config.yaml
image_size: 32
translate: 0.06
weight_standardization: true
kernel_size: 3
avg_pool_shortcut: false
widths: [64, 112, 192]
residual_init: "none"
optimizer: "adamw"
beta2: 0.99
eps: 1e-08
batch_size: 256
Rows from block 8, named by matrix and row number. Rows with one number belong to one channel. Each number is 128 + 24 x the weight over its row's rms, rounded and kept within 0 to 255. All counts start at 0. After the name is the row's rms in percent of the matrix's.
# convs0: first 3x3 conv, stride 2 (model.blocks.8.convs.0.weight, 192x112x3x3, standardized in use), inputs 10-19, a 3x3 kernel for each
# convs1: second 3x3 conv (model.blocks.8.convs.1.weight, 192x192x3x3, standardized in use, transposed), outputs 10-19, a 3x3 kernel for each
convs0.136 102 [172 146 136 184 142 134 165 124 111 128 135 146 113 107 107  84  77  65 110 126 116 110 149 130  85 147 125 108 106 100  88  85  95  96  79 101 130 142 130 128 145 134 120 144 132  82 113 135 124 156 152 153 207 182 158 149 177 107  98 144  87  85 127 127 122 118 136 122 139 149 138 146 100 141 154  99 130 154  52  82 117 133 134 139 127 130 148 142 150 134]
convs0.137 101 [137 156 134 106 140  99 131 115 122 126 128 129 137 135 145 112 107 118 147 116 127 143 148 146 116 159 141 118 140 141 131 126 112 141 102 103 122 127 120 146 144 123 130 148 123 103  93  84 125 138 106  94 139  73 139 158 156 153 154 176 167 142 141 120 167 142 111 139 115 110 114 113  74 109 102 111 135 137 138 140 146 129 125 139 131 132 157 134 172 182]
convs0.138 098 [142 154 131 150 152 120 154 129 117 119 118 107  95  89  82  88  75  50 151 174 168 112 146 150 136 180 172 116 108 102 140  99 129 130  98 104 123 147 130 135 158 132 126 157 123 149 169 164 154 179 189 124 183 180 142 159 140 121 119 113 118 121 125 115 146 136 129 164 155 121 168 153 113 107 103 107 120  97 111  72  81 117 110 137 117 102 103 101  86 100]
convs0.139 100 [135 135 144 132  79 127 146 136 153 130 135 150  97  90 115 136 149 146 112 121 108 117 119 113 105 160 134 113 119  95 147 134 127 140 107 105 137 122 126 145 129 142 141 157 142 123 165 132 153 199 141 157 204 167  97 112 122  98  94 122 106  85  88 128 133 142 170 132 152 138 110 139 120 134 171 120 100 161 159 137 174 124 113 133 113 128 122 120 126 124]
convs0.140 099 [105 123 116 110 143 144  73  95 108 109 120 124 122 121 138 127 148 140  67 108  96 100 125 103  73  91  91 122 110 115 125 121 135 124 139 131 118 132 137 120 123 148 125 121 126 142 158 149 166 153 156 154 161 160 122 133 122 125 126 109 122 136 126 124 120 120 132 151 163 114 125 131 111 128 135 166 103 134 133 150 141  99  98  98 112 129  91 113 130 122]
convs0.141 101 [133 152 132 144 159 158 158 162 152 141 118 129 134 103 134 133 128 132 118  88 102 118 131 116  94 121 121 154 137 137 164 137 169 143 129 128 143 127 133 143 150 137 145 130 134 154 152 119 144 154 114 126 151 117 124 128 104 138 142 139 126 140 132  99 107 114 120 124 136 128 113 131 122 149 121 135 167 121 112 126 102 122 136 120 117 129 137 104 120  87]
convs0.142 101 [131 139 125  99 117 107 124 106 106 132 123 127 127 139 133 109 134 124 126 126 127 133 112 146 127 146 163 154 147 149 168 133 137 168 113 120 133 130 130 110 111 107 132 127 136 147 132 141 134 123 155 139 162 163 145 146 121 100 154 100  73  58  57 107  97  86  88  96  28 106  57  65 106 106 104 141 125 117 125 132 125 143 127 126 137 109 122 107 126 125]
convs0.143 099 [123 144 154 147 164 188 130 166 155 110 129 160  98 139 159 102 131 160 105 116 143  97 144 165 127 136 152 116 137 112 133 112 103 111 104  77 130 149 156 128 139 125 127 142 133 113 133 152 139 168 174 131 160 158 149 152 153  89 137 142  99 137 141  89 116 109 147 160 152 132 142 130 158 155 151 161 156 151 140 148 149 141 145 137 165 158 158 149 153 155]
convs0.144 101 [147 164 148 162 147 159 174 173 167 128 121 136 107  84  93  96  89  91 117 123 135 103 146 139  95 136 137 139 142 154 150 152 142 136 147 141 128 131 118 128 126 131 132 125 122 166 140 136 123 134  98 102  71  78 136 154 150 122 148 115 129 125 119 116 121 124  95 116 116 125 129 122 137 136 135 145 109 184 119 126 157 113 107 101 126 120 112  98 101  65]
convs0.145 099 [160 164 156 140 144 130 104 103  93 121 108 111 110 117 109 120 121 116 130 153 159 130 146 155 110 135 140 179 197 196 157 151 149 164 169 152 135 138 128 135 127 128 117 122 127 119 103 112 126 164 124 107 110 118 126 133 128 131 115 121  93 115  80 179 210 179 172 134 194 176 178 178  89  64 123  66  84  96  91  82 110 127 137 119 120 121 126 152 119 127]
convs0.146 098 [121 129 145 136 137 146 149 148 149  99 115 126 114 138 139 110 141 131 116 125 115 150 135 109 124 120  89 132 119 106 112 153 119 157 163 135 108 121 119  81  97 116 118 109 127 133 120 163 175 113 168 177 107 167  93 128 111  94 121 129  91 129 116  95 106  77 111 142 104  93 130  98 111 118 115 162 158 121 122 133 121 135 132 133 117 109 114 134 126 122]
convs0.147 099 [133 160 146 110 134  92 116  96  90 139 136 125 114 111  93 119 125  82 103 105  94 103 124 104 132 111 121 137 168 160 133 132 168 144 157 185 116 133 120 112 127 110 123 124 125 109 124 100 111 150 120 113 137 127 139 153 129 140 129 127 115 112  86 103  72  88  87 100  51  85  69  55 142 164 148 147 123 165 129 137 145 117 126 135 126 136 124 132 125 122]
convs0.148 099 [164 153 102 152 130 111 121 130 142  99 102 111  91 120  94  93 132 119 135 125  96 163 140 103 151 125  99 117 101 111 112  93 101 132 115 117 127 135 124 139 115 105 125 112 111 146 148 105 120 105  60 105  95  78 138 132 109 132 115  93 133 144  81 134 122 117  79 109 133  98 105 146 108 119 125 108  94 127 119 105  96 146 130 116 154 141 119 166 145 124]
convs0.149 101 [122 104 126  98 116 116 110 122 118 117 130 127 119 113 118 138 138 138  95  95  92 128 137 103  86  98  85 176 202 178 159 142 134 152 127 130 123 116 122 129 121 141 142 146 129  98  98 122 118 133 101 139 147 157 115 101 120 122 131 119 121 112 107 120  93  97 104 113 111 117 155 134 154 145 155 158 151 139 115  82  92 124 120  99 116 103  98 123 153 133]
convs0.150 100 [149 167 140 153 135 139 128 132 126 120 104 131 114 114 114  93  97 107 124 115 133  99  71 112 106  77 108 141 134 150 130 120 152 145 158 147 117 114 123 124 116 115 136 112 128 165 169 143 188 166 154 179 193 161 117 122 134 105 128 125 143 114 149 119 120 102  94 104 100  84  90  88 120 116 136  97  96  92  99 110 132 132 104 113 129 134 144 130 159 148]
convs0.151 103 [116 131 150 103 143 160 112 141 157 106 132 136 104 119 106 116 123 117 108 149 134 139 148 126 144 172 145 129 131 116  96 140 148 124 129 127 117 116 133 121 122 135 131 123 137 128 137 158 133 124 154 146 144 189 127 158 156 126 161 162 113 164 164  87 122 112  85 143 153  85 125 123 103 130 140 146 143 144 116 132 141 112 126 126 102 132 136  94 118 129]
convs0.152 101 [134 144 141  93 134 101 112 104  92 110 117 110  60  81  78  91  98  85 147 127 107 109 111  67  94  73  66 148 163 143 124 152 153 149 147 155 103 105 113 101 126 109 124 132 136 131 117  83 110 140  77  92  73  56 146 153 148 157 108 162 113 138 143 139 123 131 127 140 123  99  89  82  92  85  92 136 142 120 145 112 121 116 104 105 108 103 114 106 138 133]
convs0.153 100 [148 141 120 149 119 145 140 157 160 122 106 127 103  95 121  89  88  93 138 160 170 137 135 149 157 162 180 130 102 121 125 101 136 125 128 134 141 162 152 134 144 148 136 133 141 138 149 157 125 146 133 146 167 152 130 131 138 123 131 111 126 114 128 172 159 153 132 118 127 113 111 127 131 102 120 107 109 121 143  91 120 133 122 118 128 128 123 140 134 134]
convs0.154 100 [139 142 130 119 145 142 147 158 147 110  98 106 105  95  87 124 108 123 128 140 121 139 141 130 139 128 131 100 120 100 112 139  99 108 115  80 109  97 112 124 112  95 132 137 124 111  90 104 133 129 144 155 141 137 115 116 123 122 117 114 125 108 117 129 117 117 121 107 107 122 127 112 105 137 131 145 158 157 129 148 137 121 126 128 102 106 118 137 140 135]
convs0.155 099 [141 148 141 128 145 155 136 139 143 134 119 106 135 125 114 107 100  86 131 149 146 129 148 129  68 117  94 150 151 171 151 136 159 119 106 119 128 135 123 137 136 137 127 116 119 165 136 127 153 151 128 128 101  76 108 135 144 139 138 153 132 150 147 141 116 114 128 125 124 118 109 107 109 107  98 110 139 136 138 148 142 113 103 106 111 115 123  83 105 108]
convs0.156 100 [129 123 130 154 136 143 141 113 109 139 123 130 102  99  92 106  86  91 121 133 126 130 182 139 151 165 165 148 139 122 128  97 119 103  92 130 128 129 128 122 115 120 114 113 113 128 102  99 137 137 110 130 153 119 121 138 146 130 159 148 124 115 151 102  98 100 104 158 137 113 148 138 130 129 143 108 100 122 111 102 136 115 110 103 120  96 111 140 123 117]
convs0.157 099 [134 126 139 103 104  97  96 106 116 135 130 122 110 107 106 104 109  92 106 117 115 114 139 108 122 146 135 163 159 140 132 151 123 105 110 138 126 125 114  97  85  97 131 129 121 142 143 146 160 133 138 192 193 161 135 129 139 127 141 158 108 108 139  96 101 129 117 145 157 101 101 132 104 116 127 107 114 126 132 104 101 140 153 120 134 126 124 137 151 136]
convs0.158 099 [149 144 137 154 166 173 141 163 160 121 127 134 107 108 110  99  94 112 105 167 136 130 176 175  90 156 134 120 108 119 132 131 101  97  87  83 126 108 129 123 100 119 127 112 134 126 103 136 121 118 159 127 133 165  96 126 119 133 164 141 120 141 113 109 125 120 139 133 151  92  92 111 125 122 153 101 129 121  83  72  92 118 115 112 134 135 142 130 127 130]
convs0.159 101 [112 104  89 118 135 102 135 110 117 127 136 119  90  97  81  70  90  77  95  76  71 126 150  97 134 107  96 150 155 137 145 148 125 132 123 107 127 129 126 140 142 125 126 134 128 121 141 112 147 160 122 159 123 107 135 130 141 113 119 112  95  79  86  78  70  51  85 113  76 104  85 103 146 140 127 167 175 137 176 164 125 137 143 144 130 141 150 114 115 111]
convs0.160 100 [107 117 133 128 142 135 109 107 134 118 130 145  98 123 165  86 124 154  95 108 146 124 116 148 133 141 140 123 145 165 102 128 154  74 131 134 119 121 140 114 118 137 114  97 124 140 130 139 157 164 150 166 148 156 110 138 145  93 132 175  69 115 142 145 111 120 147 126 120 148 128 110 171 146 104 155 130 112 141 130 104 137 139 132 123 145 122 155 135 141]
convs0.161 100 [172 175 167 169 114 150 157 156 162 134 125 119 136 123 113  95  93 112 129 116 135 108 119 124 120 140 130 121 131 130 157 159 130 141 145 131 136 133 136 124 132 130 123 132 116 161 114 123 106  99  80 130  98 139 137 133 176 119 124 149 111 130 118 190 198 197 188 135 168 171 176 195 109  62  87 103 111  67 154 133 120 112 134 129 112 124 114 133 133 129]
convs0.162 100 [135 145 139 134 146 132 122 129 111 112 116 125 117 132 128 126 146 127 128 134 142 102 128 126 107 133 131 150 169 163 119 142 146 105 112 123 124 133 130 129 121 130 125 143 134 110 107  95 129 139  92 153 118  84 109 111 110 102 124  87  98  95  71 132 160 130 163 149 170 118 124 125 117  95 117 101  73 112 142 112 139 144 131 148 120 116 128 134 148 144]
convs0.163 099 [130 156 156 153 162 178 176 209 204 139 139 146 106 121 116  94 108 102 101  99 110  81 120 104 103 109 116 162 174 176 136 150 152 105 133 155 117 117 119 115 117 114 113 114 116 119 119 121 129 138 110  99 109 112  93 116 146 110 154 135 108 123 147 158 161 141 141 145 121 115 126 115 136 106 101 126  84 115 130  93 123 105 106 120 115 113  97 116 115 112]
convs0.164 100 [112 119 103 148 187 139 141 152 117 135 119 121 118  92  62 106  88  93 116 133 105 143 131 119 120 113 119 166 153 165 174 138 198 153 159 198 121 116 111 110 114 107 111  97 111 129 163 156 131 143 143 134 135 131 132 126 139 118 107 109  87 104 116 117  85  91 110 101  96 115  93 113 123 152 151 112  86 108 146 130 142 115 137 148 115 122 136 144 141 151]
convs0.165 099 [134 143 150  96  97 106 115 109 128 116 112 110 163 151 150 171 155 133  97  96  80 170 156 157 147 179 151 128 177 160 111 143 128 135 117 121 114  79 100 123 104 130 126 130 115  80  45  55 181 164 174 143 161 154 103 108 125 189 148 165 154 143 132 126 130 136 130 132 132 141 164 139  78 126 101 169 201 125 163 143  97 128 119 114 115 106  92 122  98 102]
convs0.166 099 [139 152 134  81  85  93 108  91 113 138 121 129 144 141 128 116 108  86 114 107 108 124 129 123  97 134 111 111 137 145 103 128 115 110 129 116 125 133 144 127 138 132 103 108 107 141 134 140 148 133 144 135 122 130 146 142 130 131 129 125 130 125 122 139 112 112 130 115  91 153 122 112 109 106 121 161 169 167 147 153 123  79 100  96 123 112 162 127 151 157]
convs0.167 100 [107 116 144 103  93 125 106 126 141 111  97 121 125 132 137 133 119 131  91  92 123 104  68 133 125 118 144 177 183 188 169 120 169 187 182 186 127 114 121 112 122 124 126 115 127 145 144 153 143 177 126 166 144 125 128 115 138  89  86 138 115 109 126 153 122  96 125 111  91 119 100  93 145  94 101 103  97  83 169 131 125 121 111 133 107 136 145 134 124 164]
convs0.168 101 [123 108 111 145 124 123 137 126 124 116 119 123 102 106 103  93 114  98 144 151 164 122 127 137 118 105 131  95 118 135 115 133 122 103 146 135 112 130 137 132 144 135 124 126 131 173 154 142 154 123 139 167 143 146  99 132 144  88 139 176 111 156 135 180 153 104 173 165 131 176 146 122 145 127 152 101 120 175 114 147 185 158 159 161 132 133 136 132 126 155]
convs0.169 102 [127 132 132 127 111 111 146 143 140 114 110 122 127 131 112 121 106 121 126 124 147 135 110 149 124 141 152  82 100 125 129 153 130 146 177 164 123 123 119 126 120 129 127 112 131 119 131 122 103 132 135  97 117 122  95  68  80 118 114 158 156 187 193 113 108 113 109 119 121 109 113 127 145 146 169 142 141 168 166 155 147 119 125 126 113 113 148 103 126 108]
convs0.170 100 [125  94  99 135 128 118 143 109 130 114  94 109 118  84  89 104 101  98 105 150 132 116 128 131 127 157 132 101 127 124 126 172 136 120 168 137 118 119 115 130 122 129 123 111  99 122 166 145 112 112 116 130 140 101 152 144  97 122 159 131 126 145 120  95  80  76  89 138  81  70  92  95 137 182 175 129 131 173 132 143 135 124  92  88 124 107 125 124 145 115]
convs0.171 100 [ 99 110 115 135 169 142 108 118 131 130 113 119 142 115 129 126 106 125  98 115 120  93 129 114  76 114  96 124 132 130 132 148 141 150 158 148 110 107  98  85  79  79  96  85  81 114 144 141 129 132 138 127 116 140 120 135 126 113 144 112 117 133 131 153 174 164 132 118 167 117 173 143 146 156 132 168 156 149 149 167 151  99  90 109  66 117  96  86  56  89]
convs0.172 100 [ 92  73  62 151 179 125 151 162 134  83 109  96 106 123 119 106 124 116 127  96 136 114 133 127 119 125 115 159 139 126 149 124 133 165 177 154 113 119 132 108 125 122 122 122 126 137 154 138 159 181 159 125 125 123 149 141 123 104 109 119 103 110 121  94  98 112 115 142 126 134 154 153 133 128 126 115 119  99 142 107  86 152 159 149 143 133 149 125 123 129]
convs0.173 103 [132 127 137 119 132 121 141 138 135 143 151 154 125 155 162 130 149 157  81  87  79 105 105  86 100  95  71 132 127 125 132 139 115 113  96  84 124 113 117 123 131 131 106 120 113 100 105  98 105 121 124 114 129 133 125 154 180 127 161 170 115 151 133 162 158 149 136 143 144 121 118 123 113 100  93  98 130 111 107  97 101 124 115 124 129 135 152 122 128 128]
convs1.136 105 [118 121 133 129 139 152 101 113 151 117 135 137 139 140 156  87  87 109 137 148 129 140 107 136 133 102 136 100 132 142 106 125 149 132 147 167  98 124 132 110 121 120  90 100 108 147 124 133 123 114 121  96 131 145 132 151 111 130 124 111 127 102 112 105 146 106 130 148 114 116 150  94  82 141 150 128 155 131 119 147 165 129 122 123 152 136 155 147 131 137]
convs1.137 105 [132 138  92 148 140  96 139 156 132 106 100 109 134 139 103 112 136  98 159 161 122 131 167 122 106 114 113 120 132 119 104  96 105 115 100 120 122 137 124  72 109  95  94  86  98 126 114 125 152 141 135 139 128 103 141 134 109 115  83  92  95  40 123 148 140  90 147 146 104 129 173  99  59 115  51  91 153  91  39 103 109 110 101 103 130 121 117 132  87 121]
convs1.138 101 [ 92  88  97 110 117 127 111 129 142 148 136 156 141 132 163 109  58 134 137 123 127 148 125 138 145  99 121 116 103 111 132 136 157 122 116 145 142 126 135 149 131 140 131  80 118 162 148 162 155 125 154 143 124 167 150 148 138 144 132 135 103  80 117 168 156 141  92 122 167 103  86 136  69  98  95 104 133 126  88 110 127  89  84 125 180 158 209 149 111 143]
convs1.139 097 [120 117 121 119 122 131 113 122 128 120 139 130 146 140 135 136 141 131 134 157 140 109 102 118 146 117 140 147 165 131 131 162 137 147 143 137 160 167 147 159 148 156 147 172 153 129 149 146 136 153 154 123 159 146  78  89 120  83  95 108 140 113 143 136 178 140 137 142 136 142 162 135 116 160 159 135 147 150 113 139 172 153 170 153 113 116 122 143 115 119]
convs1.140 094 [136 118 111 151 128 114 162 155 150 109 113 127 118  98  97 130 109 109 107 123 105 119 117 135 141 104 152 132 121 109 138 137 129 177 139 136 161 144 145 153 143 139 161 150 131 148 128 166 132 130 129 138 124 146 138 127 118 110 131 117 105 117  97 111 102 140  93  80 150 129 108 148 106 135 125 132 159 170 104 157 153 120 117 119 151 142 156 141 119 119]
convs1.141 096 [136 114  96 136 136 147 175 164 182 120 128 129 124 112 158 146 139 118 145 167 153 142 129 159 120 145 152 116 130 159 112  96 119 119 101 121 128 110 127 120  70 147 127 122 136 123 126 122  80  93 116  93 117 100 116 150 131 105  85 117 128 135 116 177 143 153 144 113 112 105 119 119 118 150 182 128 152 175 143 166 172 119 130 112 138 132 126 121 103 111]
convs1.142 092 [134 124 116 122 140 105 102  98  79 126 148 128 128 128 130 160 140 148 122 139 112 108  95  94 125 112 128 171 148 159 157 144 150 161 147 154 128 141 136 121 122 125 120 106 121 117 119 119  91  98  99  83  93 114 118 111 119  86  57 113 120  89 101 102 123 129 106 101 142 142 130 134 113 130 135 149 154 162 122 154 181 141 137 146 166 155 148 144 135 132]
convs1.143 097 [137 145 156 132 134 120 145 115  79 116  95 113 158 138  95 120 109  92  93 105  92 117 109  67 122 100  61 125 134 104 131 137 125 130  90 108 143 119 125 147 135 121 166 156 159 174 130 171 161 124 139 171 131 163 140 122 108 108 125  86 131 124 141 134 153 129 134 133 113 126 102  70  73 101  92 118 179 157 116 189 151 118 103 131 161 150 166 176 127 183]
convs1.144 101 [ 98 112 133  91 103 107 126 145 130  93 124 120  81  87  87 109  93 106 156 166 165 195 174 188 172 178 170 122 183 122 112 137 107 112 149 104 154 166 145  85  89  99 142 150 136 134 149 146 126 110 125 137  97 104 121 118 114 125 122 107 126 161 126 135 158 129 135 153 112 133 160 114  92 110 160  97 107 131 140 133 133 161 183 181 114 131 135 151 166 140]
convs1.145 103 [147 157 173 118 130 141 111 112 126 106 139 123 160 162 168 143 152 131 120 154 127 127 149 156 119 138 152 103 160 120 134 159 166 114 152 148 129 171 134 101 122 112  89 154 106  84  67  82 106 102 134 118 121 108 115 178 130 112 149 131  95 182 124 142 150 108 131 132 121  79 123 103 133 136 139 129 149 130 156 131 124 132 152 120 123 148 126  98 115  93]
convs1.146 090 [157 144 166 139 126  83 154 167 133 114 110  98  78 150 134 105 134 140  99 127  98  98 143 167 131 147 132 112 110 124  86 108 134 120 127 174 139 124 163 134 143 144 161 138 157 180 152 153 129 123  83 113 104  85 104 130  97  84 147 144 129 151 164  95  79  93  96 101  89 147 120 137  90 123 100 103 136 165  87 177 133 132 127 148 101 129 122 115 130 124]
convs1.147 107 [125 132 140 106 121 140 128 137 138 169 166 157  89 114 116  97  89 131 156 142 150 141 124 134 133 126 132 119 144 163 141 138 163 142 182 150 124 166 156 142 133 156 131 108 150 116 148 115 133 151 154 125 146 150 123 155 137 116 116 125 100 109 114 134 141  98 134 123  99 119 115  92  58 100 110  76  87  99 104 105 124 171 179 185 175 172 149 113 145 119]
convs1.148 100 [173 116  65 159  85  76 113 111 103 190 118 110 153 107  82 132 141 124 113 125 119 137 124 111 153 132 119 181 172  86 147 164  83 177 127  74 131 114 120 129  94 107 106  87 125 143 110 129 138 119 124 123 124 130 113 114 128 145 146 151 137 151 131 158 123 144 130 128 145 159 137 161  97 111 143 112 125 156 126 125 146 162 141 139 127  96  67 106 104  80]
convs1.149 099 [166 169 158 144 156 171 136 151 154 124 105 122 145 144 154 146 153 148 162 166 160 121 118 111 143 163 138 146 129 123 128 104  95  98  72  70  91 106  94 134 148 117 129 146 144  98 112 102 102 107 112 115 115 128 100  90  75 114 113 106 128 132 141 117 126 173  73  94 153 127 138 140 138 148 158 160 166 175 127 141 170 116 106  98 148 132 135 158 144 125]
convs1.150 103 [147 150 159 131 159 171 129 158 171 122 145  91 121 130 120 107 132 120 125 152 114 135 122 128  95 113 108 122 139 155 132 119 148 128 110 156 143 125 147 139 141 160 126 151 133 121 145 139 133 147 141 161 149 150 107 108 128 125 106 134 111 114 108 108  95 115  95 119  86  83 116 126  98 142 145 119 125 137 122 125 126 112 116 111 120 119 126 134 142 141]
convs1.151 114 [116 120 146 142 124 156 187 122 159 125 117 142 117 137 162 132 140 156 111 119 119  98 126 179 119 115 114 111 116 136 119 126 145 127 117 143 117 115 156 113 122 184 145 128 158 184 142 137 153 139 142 167 119 136 136 134 137 109 131 183 122 121 129 110 123 126 105 151 125 123 127 139  99 158 109 117 166 144 105 236 126 118 130 128 115 137 136 115 131 110]
convs1.152 094 [130 136 163 120 121 161 177 163 191 149 118 134 101 105 115  89  91 112 144 127 130 116  95 109 106 100 148 129 134  94 133  99  87 134 137  92 126 127 118 161 141 129 164 165 149  89 132  99 140 154 155 165 152 153 148 130 136 163 119 179 110 133 142 138 121  93 120 141  91 123 132 105 114 136 144 128 155 139 164 151 149 140 155 126 165 182 163 129 159 144]
convs1.153 094 [116 104  99 135 134 109 153 175 155 139 160 130 141 156 124 141 132 133  97  73  77  98  82  93 104 112 110 135 118 119 152 147 120 165 151 148 148 133 124 158  95 132 133  90 109 130 130 137 145 125 128 155 132 136 132 135 149 132 107 130 119  91 126 158 122 130 166 148 137 137 110 116  93  96 120 100 119 149 117 139 180 121 133 121 121 116 115 148 116 119]
convs1.154 105 [127 129 113 101 118 119 117 117 110 148 112 125 136  93 124 157 146 145 149 162 147 153 146 146 159 153 159 181 178 167 115 102 122 111 111 121 122 129 106 128 122  99 125 140 128 107 135 121 117 139 127 110 116 115 129 117 143 125  67 103 142 108 139 153 133 147 124 107 135 161 125 132  96 101 112 128 114 125  89  84  97 125 121 151 110 111 118 141 138 122]
convs1.155 101 [120 129 110 133 139 130 175 167 161  98 119 134  87 147 107 127 150 128 143 144 151 162 183 179 173 195 182 129 135 149 108 105 118 103 107  96 121 133 145  92 101 133  95 109 120 128 143 130 135 135 112 126  93  95 168 160 176 153 123 154 140 141 155 203 185 182 189 173 166 144 155 144 105 108 136  87 110 139 113 112 145 146 141 130 161 138 150 133 114 137]
convs1.156 103 [118 132 117 137 142 139 112 132 133 152 149 154 102 104 117 151 156 145 156 156 121 159 127 161 139 116 142 142 126 121 130 106  98 114 112  93 122 138 134 113 111  92 142 110  92 105 108 116 112 110 106 104  87  94 157 167 109 135 135 124  91 117 108 130 131 131  94 123 135 106 115 131  97  99 134 103 122 137 113 114 108 118 126 132 141 147 148 124 119  94]
convs1.157 099 [126 110 102 100  98 108 104  89 114 146 108 114 179 136 164 144 137 128 132 143 120 148  93 146 188 185 210 154 118  86 159 134 107 194 165 165 138 140 126 152 129 139 142 134 120  91 110 111 110 102 103 128 112 131 129 126 140 111  90 103 122 124 102 146 119 124 144 120 126 112 138 127 108 113 135 140 122 118 114 125 144 139 141 142 198 168 189 128 133 127]
convs1.158 099 [160 147 147 176 139 149 190 125 124 140 140 136 138 124 119 145 138  96 126 153 131  97 110 157 131 126 158 132 144 141 117 118 147 140 151 147 132 166 146 140 172 180 152 215 183 161 126 145 120  91 123 129 115 145  93 129  98 103 115 118 121 130 115 162 151 106 138 125 100 125 138 102 106 142 143 135 140 129  92 148 115 146 160 133 142 155 156  96 137 106]
convs1.159 104 [ 80 106  99 134 153 146 173 186 181 111 108  96 102  96 105  84  61  94 111  93 102 106 101 114  92 123  97 113  94 112  88 101 101 101 124 106 138 159 131 141 139 124 109  85 104 121 142 127 114 140 136 105 120 117 159 139 136 149  89 134 111  64 109 120 136 154 131 141 151 153 152 143  99 103 118  80  86 100 104  99  96 104 130 115  88  91 100 104 118 132]
convs1.160 096 [173 131 123 147 133 118 156 146 144 155 131 100 122 130  88 122 131 131 118 115 124  88 105 106 113 111 119 172 155 123 150 157  95 168 131 109 154 134  90 125 109  90 159 135 125 133 126  96 115 122  82 142 119  97 156 146  98 118 100  81 148 119 106 162 169 135 173 170 117 172 136 106 135 158 153 141 143 166 143 215 168 167 171 145  73 104  40 168 148  87]
convs1.161 097 [125 114 110 120 125 105 144 130 137 134 120 115 184 140 141 121 129 119 131 148 144 191 164 162 122 144 125 170 156 160 137 139 152 131 135 128 175 172 160 152 171 162 132 182 128 116 105 126 133 101 135 156 129 154 138 110 141 111  93  75 148 171 152 155 148 179 150 120 155 152 123 144 122  92  64 115  94  88  91  85 105 110 109 109  89  91  84 132 118 105]
convs1.162 105 [118 129 129  98 110 125  96  96 106 142 156 117 154 147 163 121 144 111 136 137 128 127 112 138 138 171 162 100 138 109 112 137 132 118 161 139 123 115 106 134 124 125  94 143 115  85  68  80  98  88  98 126 117 108 101 104 125 124 134 118 152 187 137  91 136 100 125 157 134 133 152 126 119 115 119 131 143 121 107 108 116 158 120 132 157 119 149 106 153 127]
convs1.163 099 [ 95 151 148  74  88 112  94 100 104 120 149  96  98 109  90 145 126 136 148 170 146 111  94 140 123 133 152 143 180 129 163 146 145 134 147 124 165 161 120 153 155 123 138 161 114 123 140 150 154 142 151 155 154 144 134 133 119 112 139 117 131 164 143 152 169 145 136 137 136 159 126 114 128 148 167 143 150 141 150 154 154 141 145 128 126 159 142  89 119  93]
convs1.164 106 [135 131 113 144 138 164 152 150 162 162 157 152 160 137 147 121 107 105 130 127 147 148 101 150 112 105 114 140 151 120 149 158 164 155 175 148 164 208 175 171 169 172 158 175 160 145 132 147 137 111 140 152 126 168 105 118 108 119 120 129  94 112 101 141 134 135 141 116 120 149 122 127 131 122 143 150 130 128 142 101 120 105 120 104 150 167 165  81  82  65]
convs1.165 116 [133 136 137 125 136 115 109 128 132 147 158 174 144 171 135 121 120 114 120 157 102 102 133 109 127 103 111 181 177 157 131 134 147 128 125 136 155 165 158  83 129 101 112 144 130 108 144 129 125 162 127 111 124 109 137 168 117  82 101  92  90 122 109 112 149 130 100 122 101 122 119 108 108 134 131 129 137 139  70  98  98 135 149 155 109 120 113 113 112 115]
convs1.166 097 [123 132 137  99  99 105 147 135 105 126 153 142 109 119 106 115 124 111 164 147 150 111 111  96 139 163 158 140 129 153  88  77  82  85  95  97 110 136 131 132 102 162  98 106 102  72 121  90 106 109 100 103  81 109 128 121 135 152 107 146 169 128 176 114 121 147 151 126 130 160 136 114 111 116 129 101 104 130  99 147 165 113 129 118  84  83  70 146 148 148]
convs1.167 103 [136 151 134 104 141 152 117 114 123 124 113 104 155 165 141 151 182 176 126 107  85 138 134 118 131 150 152 132  91  82 159 131 120 169 141 112 142 155 102 167 180 142 164 170 117 102 124 101  98 131  96 135 138 113 180 161 157 176 121 159 169 151 176 173 154 165 181 148 143 160 143 149 131 129 153 157 121 129 144 136 129 146 169 147 166 183 180 149 155 135]
convs1.168 097 [ 98  96 103 109 119  75 117 103 131 141  84 141 123  97 120 140 118 141 130 127  94 157 140 104 130 116  79 156  92 125 138 114 145 149 146 154  94 102 130 103 105  98 115  77 105 137 155 113 130 149 107 110 138  91 105 140 122  87 135 115 125 147 115 116 120 157 157 131 156 153 100 150 123 122  74 167 109  87 127 107 114 147 128 105 122 124  78 135 133  98]
convs1.169 099 [139 179 181 124 124 131 118 108 131 123 156 150  85  99  81 125 134 125 108  95 112  93 109 108 100 106  98 135 121 130 119 111 134 100 104 106 122 130 113 112 119 125 110 140 112  66 111 105 128 159 141 111 136 103 129 101 134  94  89 129  87  96  92 117 129 115 148 159 115 147 119 115 124 110 113 114 126 145 134 130 133 108 128 129  72  78  83 121 135 132]
convs1.170 098 [134 144 150 106 118 137  90  45  89 147 106 140 114  71  91 148  92 120 114  97 133 130 142 140 135 149 119 131 103 162 116 102 133 131 105 142 141 133 147 178 127 178 131 142 160 141 156 138 126 138 153 102 145 166 132 127 118 102  87  93 113  88 112  89  87 136  84  94 162 133 117 166 112 118  95 121 120 119 131 135 109 170 168 169 151 159 163 125 126 148]
convs1.171 095 [ 97  90 111 123 109 120 149 117 125 135 138 122 108  96 115 118 100 114 130 133 145 131 133 145 136 151 126 132 137 154 128 127 146 138 139 141 122 106 111 105  67 127 104  98 109 154 162 162 148 117 147 165 142 177 121 124 116 136 150 152 154 170 142 108 107 136 133 112 145 168 129 151 159 167 177 147 126 159 138 156 164 131 135 114  99 120 108 147 168 132]
convs1.172 102 [122 112  98 145 147 133 123 126 129  87 103 121  73  69  94 118 113 117 132 141 164 106 135 128 125 107 128 148 130 143 132 138 145 165 181 165  96  95 101 126 101 118 132 141 130 147 130 136 143 133 123 127 152 151 162 193 169 129 126 172 136 130 144 121 160 136 128 115 111 136 138 125 109 125 126 127 142 138 134 120 126  86  82 104 128 105 144 127 131 140]
convs1.173 099 [120 133 122 145 149 158 158 142 162  96  96 115 147 150 157 149 156 142 114 129 123 117 135 118 125 134 119 145 136 162 125 111 124 143  96 103 152 182 176 120 122 150 153 148 170 119 105 110 102  92 117 103  99 116 141 156 153 104  43 138 118  72 103 148 128 117 138 106 107 102 125 109 109 118 135 135 137 126 128 133 124 123 101 118 148 132 140 138 131 129]